From a checkpoint of a small class-conditioned image diffusion model: 48-pixel images.
Rows from block 2 of a small class-conditioned image diffusion model, named by matrix and row number. Rows with one number belong to one neuron. Each number is 128 + 24 x the weight over its row's rms, rounded and kept within 0 to 255. All counts start at 0. Numbers have three digits each.
After each neuron's rows are labels from the 100 images, of 14848 (inputs lightly noised), where the neuron reaches its highest value: "colour at peak" is the nearest of a few named colours to the mean colour under the peak. Only what is clearly more common there than usual is listed. The data: capsule endoscopy frames (Kvasir-Capsule). In brackets: how many of the 100.
# fc1: MLP up (model.blocks.2.mlp.fc1.weight, 1152x192), inputs 0-191
# fc2: MLP down (model.blocks.2.mlp.fc2.weight, 192x1152, transposed), outputs 0-191

fc1.33:127073128110156148153118108109086121123121140116154137151098102161126108132145109151075126133145111146145146129116124142140106176108182149156113100092117150155141162172145107097092125111166125139112143149143129129148151146104168138101154081134087087082142125144117114107136122124120132072112103142114135166117136116171146087138090110136116147147137130139128138140118081115167082117133123100103136151104140062101114065132101090121137107123131150099116124127125150143168122101169116130106127144156176111142157120135152100120108108132139114086095117102111110100123106154135139181
fc2.33:133115133100120117187159143091106096148124136129114143124077108160124137147121138144136145121114076165125100153127125152137133176132102116129147092072144145133121152171086094112128145114084134169114137111113114120152098139135087098152165176086136089138161128115089128112131134112151142141139147112166115150106160116123109136166130097156118126159120105108146159141131141121138099125124120119152139137153142109119119131125085102182133131140142149106122152047093134128106131131143159163188124116103122115146151061126139147096148114110140122136134116140131124151104077184131155112
colour at peak: black (68)

fc1.500:100155122174158097102133133145129120146093114144123121170130098117116140112101124102115123132120169152156097137122117128100102131118132122154146134137100136184106120153113137126126124130095125147153138109173145093139193165107138136190118104109135179097120122115157125116110135166135151114114118136151154179101169146137140156165124145124158113089165124129090133134088138091120117128124106136095122151140156123115136145159132162091116091103144101110173133172122197147121137148112172099100137110110118130078145142111137137120163110158155138131136165081116122095141169152140084116
fc2.500:110118104107134141152113137096146171141124116151137121064159128126117122136124100172134137121138145132112115098111126105141167113142101118104136151117168128098115153098143155121134144165173105091114106158080109171104092113144146105091117152112133126135116124122112132082139140114111097123133143119099122104162099115097110103093178152130124124162116176132131149122131100151139113091104178048164178122118104157122122147143139111152115159146090176135089115071154104099139148114103113157160101145147110136135121113193121099140113128111118140130129148136126135118096121083135155144
colour at peak: black (44)

fc1.121:148159122153094174127129153102127134130129125138096143112114123126092132135138151132156092100111108147161108134150113142179152092129152132147124122157113107112136157088163103090163127136163114116145147137080159131134132110100113107094155145134132151159114133086117132154106102149139069159102167166162104105125138136139103152078162083119137139149132141113087139131071121135136098135122126130120145160117105123087111133122090144130142110132145122092139113140133102153103128179129068139122111108114132114176173093089144123122148111141092144119141136108094108157174176185113122139
fc2.121:099132120111170112167114151093151073147131117147117132089135156079097119132142108121171152098105170101137154120111151136145098130148101154138110146141156150147100165127120108142149111144075125145122149172153108151084129118144148153129092088098092120091104177099136166128147126154138144125140101091139129128108103172132160089151085093175146073098146110132086138127153162121102119147137118103145147171135120122141139138126128132150101121106147111158135149131124150146130113123099132097145127130139146159128108149165169144140119115132120157110096056123139133105119178141101132120
colour at peak: pink (53); grey (38)

fc1.74:117107136119155136150105136125153145133037075114109137152106140138110095113140110125161130108076137074099122164151102146134117072111119159165163142140165164086092141122116122124150155127132140128110155123112149085073076121102121125132136133103111096126108119099125116124102121081128119125138129141115099086090083101119122128125166096119148119128097150122108161142112101112127132099124146130144138088125086121105148134128108105137137107142135114151107103112124111089147142111124099092139109105123135141105113120106137117124130145135071070123148096139089183132163093162138144128
fc2.74:121122086151091118112108142057163105131136128101133150097125133116146126129119090112132133146153152105185122104093094132110095145130096173125124127141156077152112182103111142097092132130130112148124078152162144119104156108111115150119115090134110075140109111125157108149145144143096190126154143134108161135118112137135104126072103137136183121138137151117148121089144098099143147165124089113137151087115150141153129173135125123122120085114129116115125151133134146148128127163159122091095131122107117148140109126197142094126140123138137116089125130088152107119095172153123140111
colour at peak: yellow (63); orange (35)

fc1.623:135144111127107134127139119129152147142101088151120128168125125132102175098113150188158142095120125132145116136134136081175093122112128134149128120122142126163156123118145143140139111173165114144141144113131132110092122127147111136121149106135158163133107160079151146156094093134093113126122131113110135139142135081093123131096109146101166116137152168109135136174102105116110155121150147144150145166088166168106098136063126132101119139147130098155109105130123068133124135137188086114122107076171120124181172143109137145158151078120159139139131103112111102125129148172125123153
fc2.623:101115131122175127114096169105116098105143153113119146115167132111100151139103093125186170127131185091147129133134137141110149112109128145132114161180148135139108182115099066136167120148079138122123142135137119152115110117157154122136113145123141125109135116118133170089137158165152110132142136115108112101147106138123154111170125084119151123107118105141087107117124192123081066149132108139155151137136080090126152130169103142154155131095158119131139171117133133130105125148109147119133165094107152164096128127163161130120124133138114142096144108086113135127125142111114122072
colour at peak: grey (77)

fc1.299:057100083119102106140157113123123141136081135154135137102121104121131142120113094106146114094171165127132130151110122167126120116148098123119154154136128148114143130141146122118100153107164135108095082095154110136147129133118119140138119137108185167112124124108146130152130111171156105133150110130124111091156136180093123150136121127165141124106113094127121119096139123111137070150169140133106136155152128134106118159127112131132133085072114144111132095167138173128122118145094122120161172186141164070121160089136082136060100148103111107132109152130126108146112090127116137139
fc2.299:196173163105166139160127138140132124111169147117123115138127159137105085135121145134102157158113112144148123098145141103126122104125157151111105115123118129149104119123104122151145101176096137114159175164094157091101159087163153133108144105141100081124115133164128122102132140101112135150113155154134141144130107070136128106119107137093116155133109131129133123115100120147113181119090122141136092087120099133161128123111141125154118156161158109135125154069094104116148165124161139114073111106107117177139111165132147088194156103140089142149133120132141146091124146121139123115
colour at peak: orange (41)

fc1.359:117127126118143131109123128147141118123131088132137179114135112125142164146143155122085095142090128095104103113131123146150141070150098179134123101160147112127130116112118138110150149118101134123180139100108154100091089142071128149121092104126086137113104183125143091165153115124156109125089125154145107103140102077158157167146163093111114118142169117178123122141151124139149105144123137108130115079146114173118167139113136119128118134159173135122061126120114128142148145123089121123183119109146130151115128171100141140128137122155119135129132083110097185130134157110162108131
fc2.359:169153094125136122121148142130087151141143133112113129142120135112119113120179154131140107086097096123123144108129110105136155175113120056141130123090152155117168142145158108154159136095178142123114133149144152154123129142121131127135119128161158108153090144148111108115157159098129110067130153146130120148151141146148153152119138146117098162109103096093150124172161134113090152111120103130142114094149155109115111169153115163119175147143071133129131091113128131137091138126107114106149104124136133083073097092106149160121192107128150095161110125163140107139132109154131116086
colour at peak: orange (59)

fc1.590:089201099127095102138129140151116124146112138118084143098157132157193173182156053114108081158101101130102081119137120153153130127154120114075125101134122155118131135106143162114161127126141143117136136119137148103116106160118102112108101136115091138175133116118112118132129145177126107141153159123149103109139112127163127157115098113146132123112140141133116141117149128081164092145140145125153065152158118144108158156115117133095133141119133090113153139163123145112149137159106121110141137106131133128162167118142119113152137186153144146120169175161140142116159114153130123120
fc2.590:188068152149148156124175116146148129130143145130138111160080173096069131138144165128144141085124160128120138116126143097119127110109136126165153162124108112128123146124080115118123126144123101137129103135104103140130161117130155169139136152145172157057133122120132149114133109083156148116119113128123114144100155154140142137136145134113123153157093136097137142145106123164120153107123113130126159120117149122151088145117129120166086113170117136159104139054090124160077102077152109162163133139104132163123094100115132158141122112115117138181116091139160125149132120138124102150
colour at peak: red (33)

fc1.725:141106127157149115148104139112123116131136129152153088134107141088104098095150128144095094091131125103173155129148122126113150169111104156138141162107139132140104139173161126162091088124159110186121134106115101155148086086127132133155092161154153112086121153125117133136111170094119119106121089128120132100140143139150106135145107163151111117135154137138098110145127109114096133112143121109134164160122163093141090140122166154134128121133128155122107120159097107135155088106191173157067071137106137112147150122135154120114110107114083116157093130163114088114091135109138105101
fc2.725:162106155142125149137170144151096121162143143112105189124129142174088153137115142134188148116126161088124096143156120094142136135105102144118142102123127166158119149150103099078162143120105165114152124173116165078154092168112101138154144125106128141171122145122138136158124157089135132133132138140148109153170130113119157122117181065097148111103107099104128142120100109126118129132104166137126140129123054126097116128109088128160151136138142135157157136115126110140133144113120085106147132134143114160114157121129131162117188133114132115135150102113183122112137116145130146092
colour at peak: black (64)

fc1.675:129079112186132122149127134133091140120097189126156124119164139160112117148122108111121121112108076130138148096141141133137127117134118103140141101125110102136103133137109127159109101129153146101105108127126166138141115152171129131103117154099144121127134085077121075153131150123149146116114098141117062193071139113144145114086134139136111118163162157099157130100113166107179117108133110151139124148149175113121114079130194105131097128149122069133129133142132093089125136132166135133099122108128145096152112119113074116133130132175123104119152139118126151125122125141102091118
fc2.675:141080151152143090185134150121080086136142110090123158074142113156140163109120074112143138106123110163089108129145131146118123175134074125127166104091129159154100157159109111137132114148138111137165127107125162139158110138133085115096119131087154137160121140110075124173122160138165116126121146126172069143105121114123125140132168111148113143175160119110149139120121175095142117134132123154132110128156182086129128101147135124180158118121113078126158139115117094134110126112126131164136109133118143124112100119129121133109156130130139095108116133132140109137121088138140155081
colour at peak: black (97)

fc1.51:139146116121151153093129110163126149116067166097101118155181162184113134118143098106164121108110142109102128135171117116145129139091123117138128121165157154131171165171137084095120091102175140151133137126108120145187118140099108120150142114118096148173141117129127138152092171133148110137115138113113135128134146153160087117100120101095110156126125167130102114154092139104133175099129120146091132135142096138089144138129094121166118144131171138112138182095111113089166117136133135104114152086125148130111108174117121131141136149119123133104103143146127157119156087163121105105
fc2.51:131097163122118151158141160102195110144153110157163144098106104072139142107119125168144126143145140130128150143091168155098124074157135133121149142124145147140088074096110167147146084143139076104105120139114175132095102105167105131107135158129159104093127134111112137122156087168107143104131123136151110146094089129105106148122148137162130107100115116128150164097164126167118140164111127133114129116139170123161117133130111109108147139087144123170135113132140104129126164126149144121175124154142121140150180115117188119123091154136117133133125084124124120150124166167118120125
colour at peak: yellow (52); orange (48)

fc1.521:134111075136139096115118150103086145110138098140153119143122105153122164139113193137166116129102100124127112127156110118124142069096126106130136111176143102131156125090105126158155136127150143131136157136117168122136089138143140122131111085173120152120112139150093110095118127089136152114144114111130101100096195093099121095117111156110124153123126137139144145120098096107139147133088136150175115123099130100169103137142157114164133136129141113142088141124099109141117158129099152096124097089133138190121119090143163138155164152100123077134138118125105169122157135101086154168
fc2.521:127121167136127159134135104141153121146128164102101136148131135093158118136126091068104127099116131138098114138081154125121095170155138160169116134113107123150114127150145133085122111133115100133095119124128103118138149148126085103121147188105163109166119096126152146172126092161120115161135132135131137157155080132153126146135143096103103106140098140142132134147147152149142096116151120107089132155145102147091152105101102153111126115121103142093172107114156154085143066124157106154151146131117090058125141166120071128135105105160150158112146121132138102123105137173142126103
colour at peak: grey (61)

fc1.659:102137099155164127092130153122084152123101091137136138127120138117111179177112135149130137086124073178103138130115137113124145124118126173095117135117146151129075154148140134118135135133127114148140079127100115094111092071116114153156164093096097181149127151125103152091136134154157078139117130137131149144120162122138087115120112136153100055085171150115146112130139112159128128109135136135120134118163123140107085147183139150125116137080135155126118134142092162104114125131122123155119147126115111134147170133124124132102142133118116123112157173128142137150142094155157181083
fc2.659:106135176153121128165146113112169097169137190145158160073148093102080113081131122125166116206156156100129151181146135138151086100152157115124136131143121151152105153123118154127149089150100122120124149151140113123124158127179098117118112113159121095142131121127149100157128112170151149129153110132148112131113165151139140121133110118155148154130076117129095166115122167123131151130105122139137108121144134098109136104081100084142134101135140113105130105137135094121139165114124107101133135151162138147107145138138144098163117140138115121119110085125129125086109130140111057119
colour at peak: grey (42)

fc1.672:134087125110130100090134131117125109116130103120130176179109149131134151152128187130128082097120112097165102168106142141148143102172126132172099091146153136166129137148144097125111161127122153115117130116118190139116120130088085103173112085142096154138136205125118076146166154135149103133087128143125122137131136112117140177144125145146145135163150125123144147140143118129139130173125171079122172096108139116138148102130140101083157127135158124135078143130120157119127149101130101107181151147131101112111121145114174149125143100123106156114133121109120113114113161107109125132
fc2.672:131160128155089117125135114159132157147111160116142143102168081104135094097120143107136130145091081153152161090162104113138136133112128100107143117138141168071130110119158136107142154144173109156158143134139118168159121165172100155083106161153119126135104113175112146160141146118118159092110133097140128122162099109166137152106163105130096156117119085156145087173127130122105132101122119124117095128175121118105106120154110167127131181124109164142123123129137141121142141153122111117101134115144125104103130113105139130105187079130158106132098134129121122140101115135166148065
colour at peak: grey (30)

fc1.320:123147095134121154101086160124145110168144107106097141132157145172135124166148083134126128135092118126126080142162082113159094128121105141142078123108157135115087099173111123114128110133144151133124148143099164152112086159128057142095139099125129138145141161144152068113147131143101109124090191129166088125113122108095126144111106119147124127165149142104153119149146125144134138169091115116173083132130103150119179155106116120131156135108146126131112087162088139115115148146158143122113117151157131140132115127138158148157145139124181141090171133136138148103144102151119135129
fc2.320:124103151149135089161135106111135105125132139128135135149111127100142146126095093119168115096139133133133168123103132104152138115095148093144146136167101141132145185085133107091138151140138084128152148123162087102120134138157139113129118140122159105126157132101096150167131140111186142144143092141124160132113083154149152136183113122113119127138117123168130111112117130096109149082157089111116135172151136085143103118145130156177105105107152113155133140076153133134119070125154116108172137074104122134156122121098126148096128096137110128175053094117126146135128139122129089123
colour at peak: pink (61)

fc1.424:123136124140137128115182135140115154097125111110121141123098154111093137146123146158078137087137115163106094114113187107132163134095154120115137149160172090122144118117152096153114107145111174100125094182180101104159146151128119139163168128107102106147139107098122154149144122124142167158150148135080140128151154131101134163101129109109165130111128153124149155077097104083124131150098118113108114134149106098129108158150133157168137113150151111104140129118152141132151130125100080108157140116138122151156105120138136135159121142114087096187154109137138079167139082132138126142
fc2.424:130127124129084153144095117116121122143125167161141155161177129156154094105122137111166114163149092099145135151157140124110120158143131139137114142153122128099105094168092164133162155114133130180093125083116121109073128121115098131114130132129167148117119098147130096129130075153102104156106115149192109166090091103117086084095132133137081120158106130099123109150136149177182120108139170128131118121099119125124144106147103108125118151121165109138110144154138110139140128159167168130114125157123142114134143115114109090085133173119131156087143126166132156133125150162142129146
colour at peak: grey (33)

fc1.323:133118131145113128147152118122127124111115120076115143160118123158143181080112125110160114112144097138145131201118149157078159145091134100123165138139095111124130137170150130103115138097116119100175144111133136110135160133074129110131103169103111162153082140112150148131160147139137119137148192114114153163099155089098122116127104078085131113088105136101121120118098106061129137152097168122154157137103139136103109119134133132139138069094170138077132137092120138098107147137134126118134119151144121107113121109140128111109174112131110118155132099103103146124115102126112156112
fc2.323:117118138097121140150123132129139080129112088143130148091155125121137117155106114126101134148154140153142132105125136129097076118149113135122154142122162160144129108077126134116144098177132114104117086159112166157115118107172077152139156073138132130146116116091139101152130099179106170088069079141145129105129126130117135130105108142207156116114166116150115112089123132148111147134133109124096098175154072087115138133154080148108143147111114138148104121154142117150124133127146112089121116124146132134122114141165137129106109126135163147080128138123190139126103135156145153099
colour at peak: orange (53); yellow (43)

fc1.298:159110130146149148100136085127124158115093101146106194089104140116061137101107126131148126106148059125138144092127118179154080119141160105118103118127112134134148132082106131127119065100145151108131149132100142116131139136135135134118077106183137129122159139149127103108123116122133116146082125103163140124178140136135126158151132113124172131146134125110103130117104067132134149123145131110107153147039149090101137153122100145126116128121099113095141098112147131088130162148154101112115138132133144098144131139151115121114121152153109121112129175098126099139115092124149139093
fc2.298:142093085171098156141135138131120128131127096107162137114103139098125095150123085111121147137138132112130139130102120104150125137153149150125137104181163114128133170081088135123120063155082160109089164177139123141119154142123191118131089162160080099177110118115106135111157147130126138130114113136093121109139127144124093169141130133109137076147144111131118124130143133147124147143115123132116147114080148155163122127129125134131105128091116124103147131105148135081173134130135134095090107142124157132097089163160111153127157101145132085174145137104138103105097107153168168097
colour at peak: pink (67)

fc1.115:106143109117115110125146122081148124161113093131136154125130127171123140115123144102143109094115159104078130200086171133164116133155125116126192133145171136068142149158120131164156109150178141120114145118101145108114112150093146133120143135133128135108140093128151127162142172119121140114119121143133153097145122160118160146124104132104168116111068146130149128140147156138172168147168095160101103089124131109117139174128162153121139101140141139163149133124104108132099146140124128110165144145109076152141128135155141168170117167122128142158099172086135115127155126102111113123
fc2.115:132094133117155133148108129185114155099142170123102137178110125104142122123148145136108140134140099158146100069186098138103128110106139147152090127125102146173125107089126112125111146136091119150127085127144116148147119117156126132128116147135147136150131165106122139124156100153145141138146124123130099168130116109095086146131185124134105164165183104133139135106087066125118093139086174115149159163151118160161135100127113112143099140122131110117118135100147118142132117117158106156123125103140151113146144107083097084095142121135130136129172106191124150157114142190131147139
colour at peak: orange (52)

fc1.76:131139106123107149106134105119126122192105125136125160136119138177104149102132127111151148082108096137096135101131078124155117093119107155126108135132127108133074156098125087102124097139147166125126116170132124124152112174093074125111132106113098147166067116125142137122087109145109104135087139129151120155124115119126129134108131134134114126152135173125131124121129112111139145139103124097089091109123129137099152089141072168097179136162142138125108118106106168140106114164108079092140124150128119149160123153127156114130107162150142065151161159173131151115157109159119104095
fc2.76:126110137108130149169145171121132106099136139143161134075137116111135161133113120163189094142149154118146185171121185124123116117162116085126142145129132178145131133128095135127156113139109102095125124132112148104107118124145111126129145145134108114107162159105103143139148112177149127085141133107138139115101128142139127108135120094163139102103086080145147121103082137134117129118117108135172107130168109099128134148116141110175105117096160095193100159121144113165171146111113130082149112108112136124102136104118160116132153106118114168140070072115155121118131156108115091134
colour at peak: pink (80)

fc1.711:071114099096080107134128100152129126150133163133100111111128113165112156129151118153096115155105094137146120109085122100128114112146123146122149106106140165150100139148112108135133122161090157125152104119159126131100095135113086134162146079115138091133127103069133118117141117144132163168114113116132130128135135106125161156154135144110093110110092139173118107126124113091158147157113110093106157101120100104123114158120120155168162101113146161155132132137191157142137092142135112159123171148103166143116131100100146102118100122099097163188139122118103114139143152182177155128
fc2.711:135136128155143179141122144090147162079131103096149148164149131091130142093132132123148129122126123093122098135156170129102110153116135122116092153122131093138125116140110140119098127113135129157117151112143105109077144122119142108149115124149100166133145147156103145121175092146115129119119138154127127154109068133131091071109104091160123134151148111112100119124118165157106146095114184166168113094138150104103087119115134112151128132148150079118126131152093098125103162114098110068121141148144127121150102131140125119109150151170130100057129116165116070143123126087104104154
colour at peak: grey (42)

fc1.750:120118138109130124081130133105092104131124119115143176133150168154136132164108081098161114088137098170097142183094154128147129127140132149166133123132151148175104138164130118144136097130091148132195132116136117113097123160091121112165146112112122110130140163102109101131123157118138106147144127130100171160124182148152087124116145157125136136143115093148124134133139118131156141130081161123102090125116114160146104151124154095132120105182125116096095152110090132141144111102116123139146138102129082136120133129089155140110099093123154103089117107127133147108204137157135173155
fc2.750:116107129146126102171131116139170093130114132155148163142095073115133134091138162124117133155157123071129144115157114113144101111149157097120137136119133093138108121131127151118117132114131091110117119135164131129139107111176076154116141129175099153096131129132122145156145107165131136092127143135195081125102117145110142117156118091155082113124143159128134139110110131123129145124133075119119155110175162085094157124129115153135111080104162139163169111130171099119088102154141102098137135169181137161119124139156093158158133185143107109139153127142109133109101103148126100128
colour at peak: grey (41); pink (29)

fc1.553:093125108133127092068119139103129101092121142125140151131142137133143156169138136117132140136094110134140082120112171118170137141114197159127135117119149135076099120141115151120119138148100112114145128126162149136148099126091108141174119083165108122146163124117136111099127145138153129123128116143133094109149190138124104090100143121097085095090133142166155134113116132152160201135149117099140116123139106086100098145122130104147136114075130108071089128135155148135139101115148107160151128136136191135133164082117164104122132119124156103151116093142134137127125134148154160105
fc2.553:124120147174154099146101128116162121174115137117137131109130146086108145093157102142160141154160131092130173172130099133148089102101093114104136156124132107193081180185139103105126148122136124146120129153133100115106157124170088154117126155157106125124122136141107140142150092137127101121106143122131107135096135132171134105136110100178112135122093148124096127155124158133114084131157139119125137094143127099094159114103104157159149083162124116175163132128154111147115113155128076141151134127111102145111086154157103148139109191151109119114139134129118085121110104110134100135
colour at peak: grey (42)