config = dict(
    train_examples=42238,
    image_size=48,
    horizontal_flip=True,
    cond_dropout=0.1,
    mlp_ratio=6,
    dropout=0.1,
    inner_norm=False,
    patch_size=[8, 8],
    width=192,
    shampoo_beta=0.95,
    one_sided=False,
    adamw_lr_other_params=0.0025,
    batch_size=512,
)
Rows from block 8 of a small class-conditioned image diffusion model, named by matrix and row number. Rows with one number belong to one neuron. Each number is 500 + 40 x the weight over its row's rms, rounded and kept within 0 to 999. All counts start at 0. Numbers have three digits each.
After each neuron's rows are labels from the 100 images, of 14848 (inputs lightly noised), where the neuron reaches its highest value: "responds to" is what is common among them; "patch colour" is the nearest of a few named colours to the mean colour under the peak. Only what is clearly more common there than usual is listed. The data: capsule endoscopy frames (Kvasir-Capsule).
# fc1: MLP up (model.blocks.8.mlp.fc1.weight, 1152x192), inputs 0-95
# fc2: MLP down (model.blocks.8.mlp.fc2.weight, 192x1152, transposed), outputs 0-95

fc1.499:445524493518513505460552462555480477546500495543534439528505484491529536479523539514514478478469463437488524490463521453493499467489490439435554434560490590420580514452537451472504459476493547517526545472577394444555458485481454445485453539466556464486488449501562488497498582464471515483
fc2.499:482460526421471492520489558489458491529462524476467416463457524439483432512537493430457469530568517534529483460511476484487501578475539520531523556436520532532471529525444539541450513445533517479378447503430567453497504420548510460505591543473507574404482536462533510518540532546520506508
responds to: finding: ileocecal valve
patch colour: orange

fc1.640:517488431507535456583590559473483564498560431480495456577619541513551561472541554488474554556480459532539458588528518521519560509507456493488540545449461495471542538455492496580506460567528506529503506495466513418520484525434563477528404502415563558477400499535511419469515502458531516471
fc2.640:464559577479487504464516492596534457477523552514469480539518526470545492515496523555487495564482487496520476539474475494444471486559499535512466469508459570571511574479561517469551531451426453566505517468484493504538495473480538471488448488489499555619493569496567512523499524578537523469
responds to: finding: reduced mucosal view
patch colour: orange

fc1.169:545543463481533485436538482519476492516441443524546519539561501408540518445517498474478428465460532527458501498507458538400552483442448537487472526440431498494493509520523549520531575459497551513467535533536499622591529485476555480466452444539505487556578491499498406500451484496469546520
fc2.169:454434554529510551533456519503589525455541583551432503457459497589505452520469546484430584486520466440525492518507510438504450491567563508483534521522588536499503545454491446459462460531508421487554481480504534410424460487527470481525481521441469536455477518483500562467511491524553452490
responds to: finding: ulcer
patch colour: orange

fc1.468:542506465452493481479564500556474505414502484523577528541473500514530487487422554537368565523456511536524520512442545471447544619567485480526501484474526547490392499460542453473417430413525566487503499537506450509531536508472485504518456601505449560506525526459427478477476558467492520488
fc2.468:522490575471474495514510475456510512501470517533519523524511481496373537519546473514501459488454453503432555556500529477546523548507465473458524539521522553537505511425516461451490469490542517496533453540477573478499545507583538436518526522498445424521518507517490496488499457548437484526
responds to: finding: ileocecal valve
patch colour: orange

fc1.309:472439514505532490470548510536421490481466540488493546474527472550450578485469467494474537507496473479497515523544520480568435504558444574525510482474525461557531455511588480513472517450511450426442534549547391502473534481505454477466494511455482503539520461493514514473438585439441518529
fc2.309:556423458554440506488540527549444536495513514512462530445497550578477485497466443515528568493548441525464531552512506478450500412530553517493606455504475484498456528536573494492520520468563487464468531477473486476446487539476496523530544492601500499479449489562530544482475469533508519453
responds to: finding: ileocecal valve
patch colour: orange

fc1.125:491526526488551513555436466499499530473507473515517554551471468467557510543481595482460539448490473566492542524541501450552453467472538568490594549455460498518565464436535479507495473467530498499531472533476529478539534519555521488543455428484532572482508497554497494570532495504491588508
fc2.125:443559476535539477475538498514490471429474453427478550475508506485522455509478473416444464494506517432450554454537463566475488465484491490494483460511456477504588474509542483498487459509515494566488549503454480446507530515537440458520523559438525542544464481517509536519518618530555517436
responds to: finding: ileocecal valve
patch colour: orange

fc1.361:483545551450489503513493487520514495502530446515564509522497435566472479519488556500461543459544467450565476529502504508559408528473555510435537458535476536475526448543452505531588498499527482520534524528496417539555547489501516452461459481463513552515552501540440490478466529504514460430
fc2.361:443472445537451475482572525432556506524468540436505493515528529529489543471556508527452560481501430540453467505522439474527468493541524529472476389477540466542445465486548513533535452531507498547503501555485512479496568498444510595520479502498535489418470472536484428533561512475568522482
responds to: finding: pylorus
patch colour: pink

fc1.166:516449462455490569522500502540462521480481526567541467534491515450494430485483438461475490452525516548456428542515461460532518512433469518505556446520528536444478449527515527534494576549489506514545582579457497501513448476472518568508484473493476563489482456467575490466460439494550493504
fc2.166:507467418450531534545589515549457484509498510550531448540520528540382483519516512552477525489501402503534454509519534472519562508469442523493537531514487535447456510490523512532427537543503460500489538554515510559493451447521519517503477526527466497512500449477503501486386459487501514544
responds to: finding: foreign body
patch colour: yellow

fc1.291:516530506474470458537446494489498568520536516473477507484561491512426506511481446491519485421423521479459552424491541541522586451481501524496444442531445588470527559514440539488416550480559460525503513598503448439579552568535424499502453521469503470426485550494474514498536489512490449456
fc2.291:458523458548525477482488479478423541570418536475529503489453467557470601492473504546430511531507497578493545438488496533518500465486566469468445458521554516450548505505509489500433539539518536552482525552610492537501514549468476503596397474460502524482470466464457454487557464510493456450
responds to: finding: blood fresh
patch colour: pink

fc1.370:570444514520541575470522535544514564492492542516524502453554530465466568493482450423447512514465518546518482430529522494420539525426511457524559464547400464451511509472515509514501496488600491522509542526459493456603514484432494470479554525530503493501501393547482458503553468514528509500
fc2.370:487434498562491575471522557559479499518473492524533534459561563466492442475502507521460506513501489554486529515518545435526511528584521538545470516542531478555530497479446486412443578468500468518483504540471485491440519524467457422527505482489463456518531452474439537528534472461508522494
responds to: finding: angiectasia; finding: blood fresh
patch colour: orange

fc1.360:468450480493488411433576551503513510508492525512509516459477482464454462520467483480458450488503442511523433446557508437478591517524526525516604392525506480401494481471507529498522489407604539520552581538477474507483516545491487479532574473473471492561532469582496494500497488503518543468
fc2.360:511459517498507511442502493522435524493482438470471412533523508483580507494535425504491583452511523521484549612505526468464469486488490521489467488477542450478588464484512446443460485442516450596431550508504489531474498404442483527587487481478467497485476505514510566536524457439495535487
responds to: finding: ileocecal valve
patch colour: orange

fc1.342:468499514472507541551474513507513479491578466542461522445452450555414541561462442546458512550479474450498558489516499533502446539568458559465514499560536488518529439492546508536497562540541415469467484545468455486544475493516423521486460457491455521522525493523549515477542513538476491523
fc2.342:536517529520501453523494496509504511486499456575549479473486451510521494441518501547497479485451499479512547479434531509443466471531487447463461446537492471445470507501510474420488474494495550594513589453415462440557433496481457454494520474486511547514470491524576512463459550538474562495
responds to: finding: pylorus
patch colour: pink; grey

fc1.49:457464531499511424500510480546459468528538490496573492436476571461503557507453445519500516500464529444413489519492477460511504526478445464464424458505497416530553441513546513432519470452535546417503505436445488453477523490474457498584481405446489538503559497501478560502603459504454452501
fc2.49:499553438492501511447495504484509511505535508494516509553492437511439465523556484463502532473570470546617519500468469537478487476479563515507581491492552508481461529407478517561457485520493422586521478501523437573520508553508515516386461544487456488484461487438517504483416505495527504507
responds to: finding: pylorus
patch colour: grey

fc1.540:559529483492522569460509486385564515486521466538523455528399545458562489501534473496514447466496484475544432479533450507506423540490530460512459548534498523509547590533496505499442554466532380441492510464581483483527485527527497383559486537511474499480493490423523486469544427522524481589
fc2.540:573542480515525440511490567485532511471507524528503513508495483404550481501516518560482531478459532478488465510559497482540487551486538522478469453464564511442513576570664544482584414442438529460440546485506523510473487521498484433546570514514446511487515488467488443456561450505491479477
responds to: finding: ileocecal valve
patch colour: black

fc1.711:470523491550451470473513458533482507521507473554509498494537504498561444503472524582522467454429468459537430545434494535521484498476452465502499509470424494450474536437547509502470483494495451491454470480463457494484426434534524511453462525556474454466461432489558536397486527516550474501
fc2.711:547515530496495467500459514495597527536462428485459537514506479466500532439496535479567481421530452513433451553481440510489499466482469538509482533507529466514523440516455436557517563467527535520542558488440440519530445461493503477466453511492465569507494513537468495517495549566534526551
responds to: finding: ileocecal valve
patch colour: orange

fc1.441:560504532564505504498472518535487518476481513539524538453461471467495418509445433532531428535457542503529533467534503527594531465490557495496553471557464539513504435451501545505499439494536509495541483519459493489497544530529479506529466555438508404500479405496486402500534500521543539536
fc2.441:446564548495532549490502444523533516498490523553464504563507475470607519451513521469473543516546461545448500487472516475489530490488494465494493474384477522504457544476533549485564557452440437524452515477516573492555483521531494455489490488527493577489524452533451533533492498521478473417
responds to: finding: blood fresh
patch colour: orange

fc1.188:438519511507484483560543528530441463546559426498515590615552505514546477528531577574514459551488471524546489572476492474462527477555492506505517503474467535454474523475526470561536464559537519508557520502515436455494502486485519543501424494442481533469505415462434528450608499444509527523
fc2.188:447535492555461440483505515528479436509479552563508521478527502412532539516496501539444492513447504512551556488483496492423521507509497510528508434518544453462494513469445488460501557505481543492573583510575428474554574517479531492489564430494481532572503475596517540583480464603543485503
responds to: finding: pylorus
patch colour: pink; orange

fc1.634:474544549492556459469500519466442501510532506531459551459557515472559543462530533456507501492491545490470547470481543526527493518422496402463519549467533545445531498473473465464543508576461463512547506535520494491556542454457505533457458492468536517515420481415526450473554569473487530518
fc2.634:488465515490482504493468471500537503509466539477486497536435536565510532508484497477518504505557506499457494507512448446495462502591558539530544509584480486475472489567508428540557473504561464523440512626500518501430408551513506484489526567533557524472503502486536519559477528548530474421
responds to: finding: ileocecal valve
patch colour: orange

fc1.617:540397469513568583516514495459476491578526525502513501503458580494444471527477437432512528501533549478501506434467585468510495539544417421516511505545498533393554481456464473527436478483550446487475494459437479465504483482472452495474581512518444487464461463538461529561551433518495456553
fc2.617:534508531435484569545414464469549491479451523498515506464520546492431453539508567496486483531546543599538444465445492457450508504518491491544531482512523525493515442503493534475499557431515481496474526481526576484473486569430471479596438538500516465501472523494483514517543508477494557471
responds to: finding: angiectasia
patch colour: orange

fc1.338:427435466480504508490453415557467545509593511539443450469601524538544483482533496533475463450554508460573514458505527446511553543498541514553507493581490520512516508526536547463490455537518466469497490519471487514583460513527461506440471486453525546539490424499516527507418471410472477488
fc2.338:473493472504593480493446489545521485436500487466465499451570460504546528481488556471473573536592504504449525463450517536488512479529563497497481477550536445555437535541527583482541489500532523551499544529512434524441487546525517517481547478481562445556521487562497529499378547464523499452
responds to: finding: ileocecal valve
patch colour: orange

fc1.94:472437521494409521421485520488515508465498463509514484505490497467489474454489556472474467563529452521546498556474448547556474515438394479443402578555537584493537483508497434492466604538489475457459621520500555462466491535483518483525529540518439476468527490443521503466537494484546483529
fc2.94:545473518542475504457544479539546511505526531509529463457537558495438592556554474518540546546537456467513485461506496521514532434439506489490459524483437544437554503530553557444449488543453516449388564489504497601589433485543480555514539519534513458593485515452475510434491428444546535487
responds to: finding: foreign body
patch colour: orange; yellow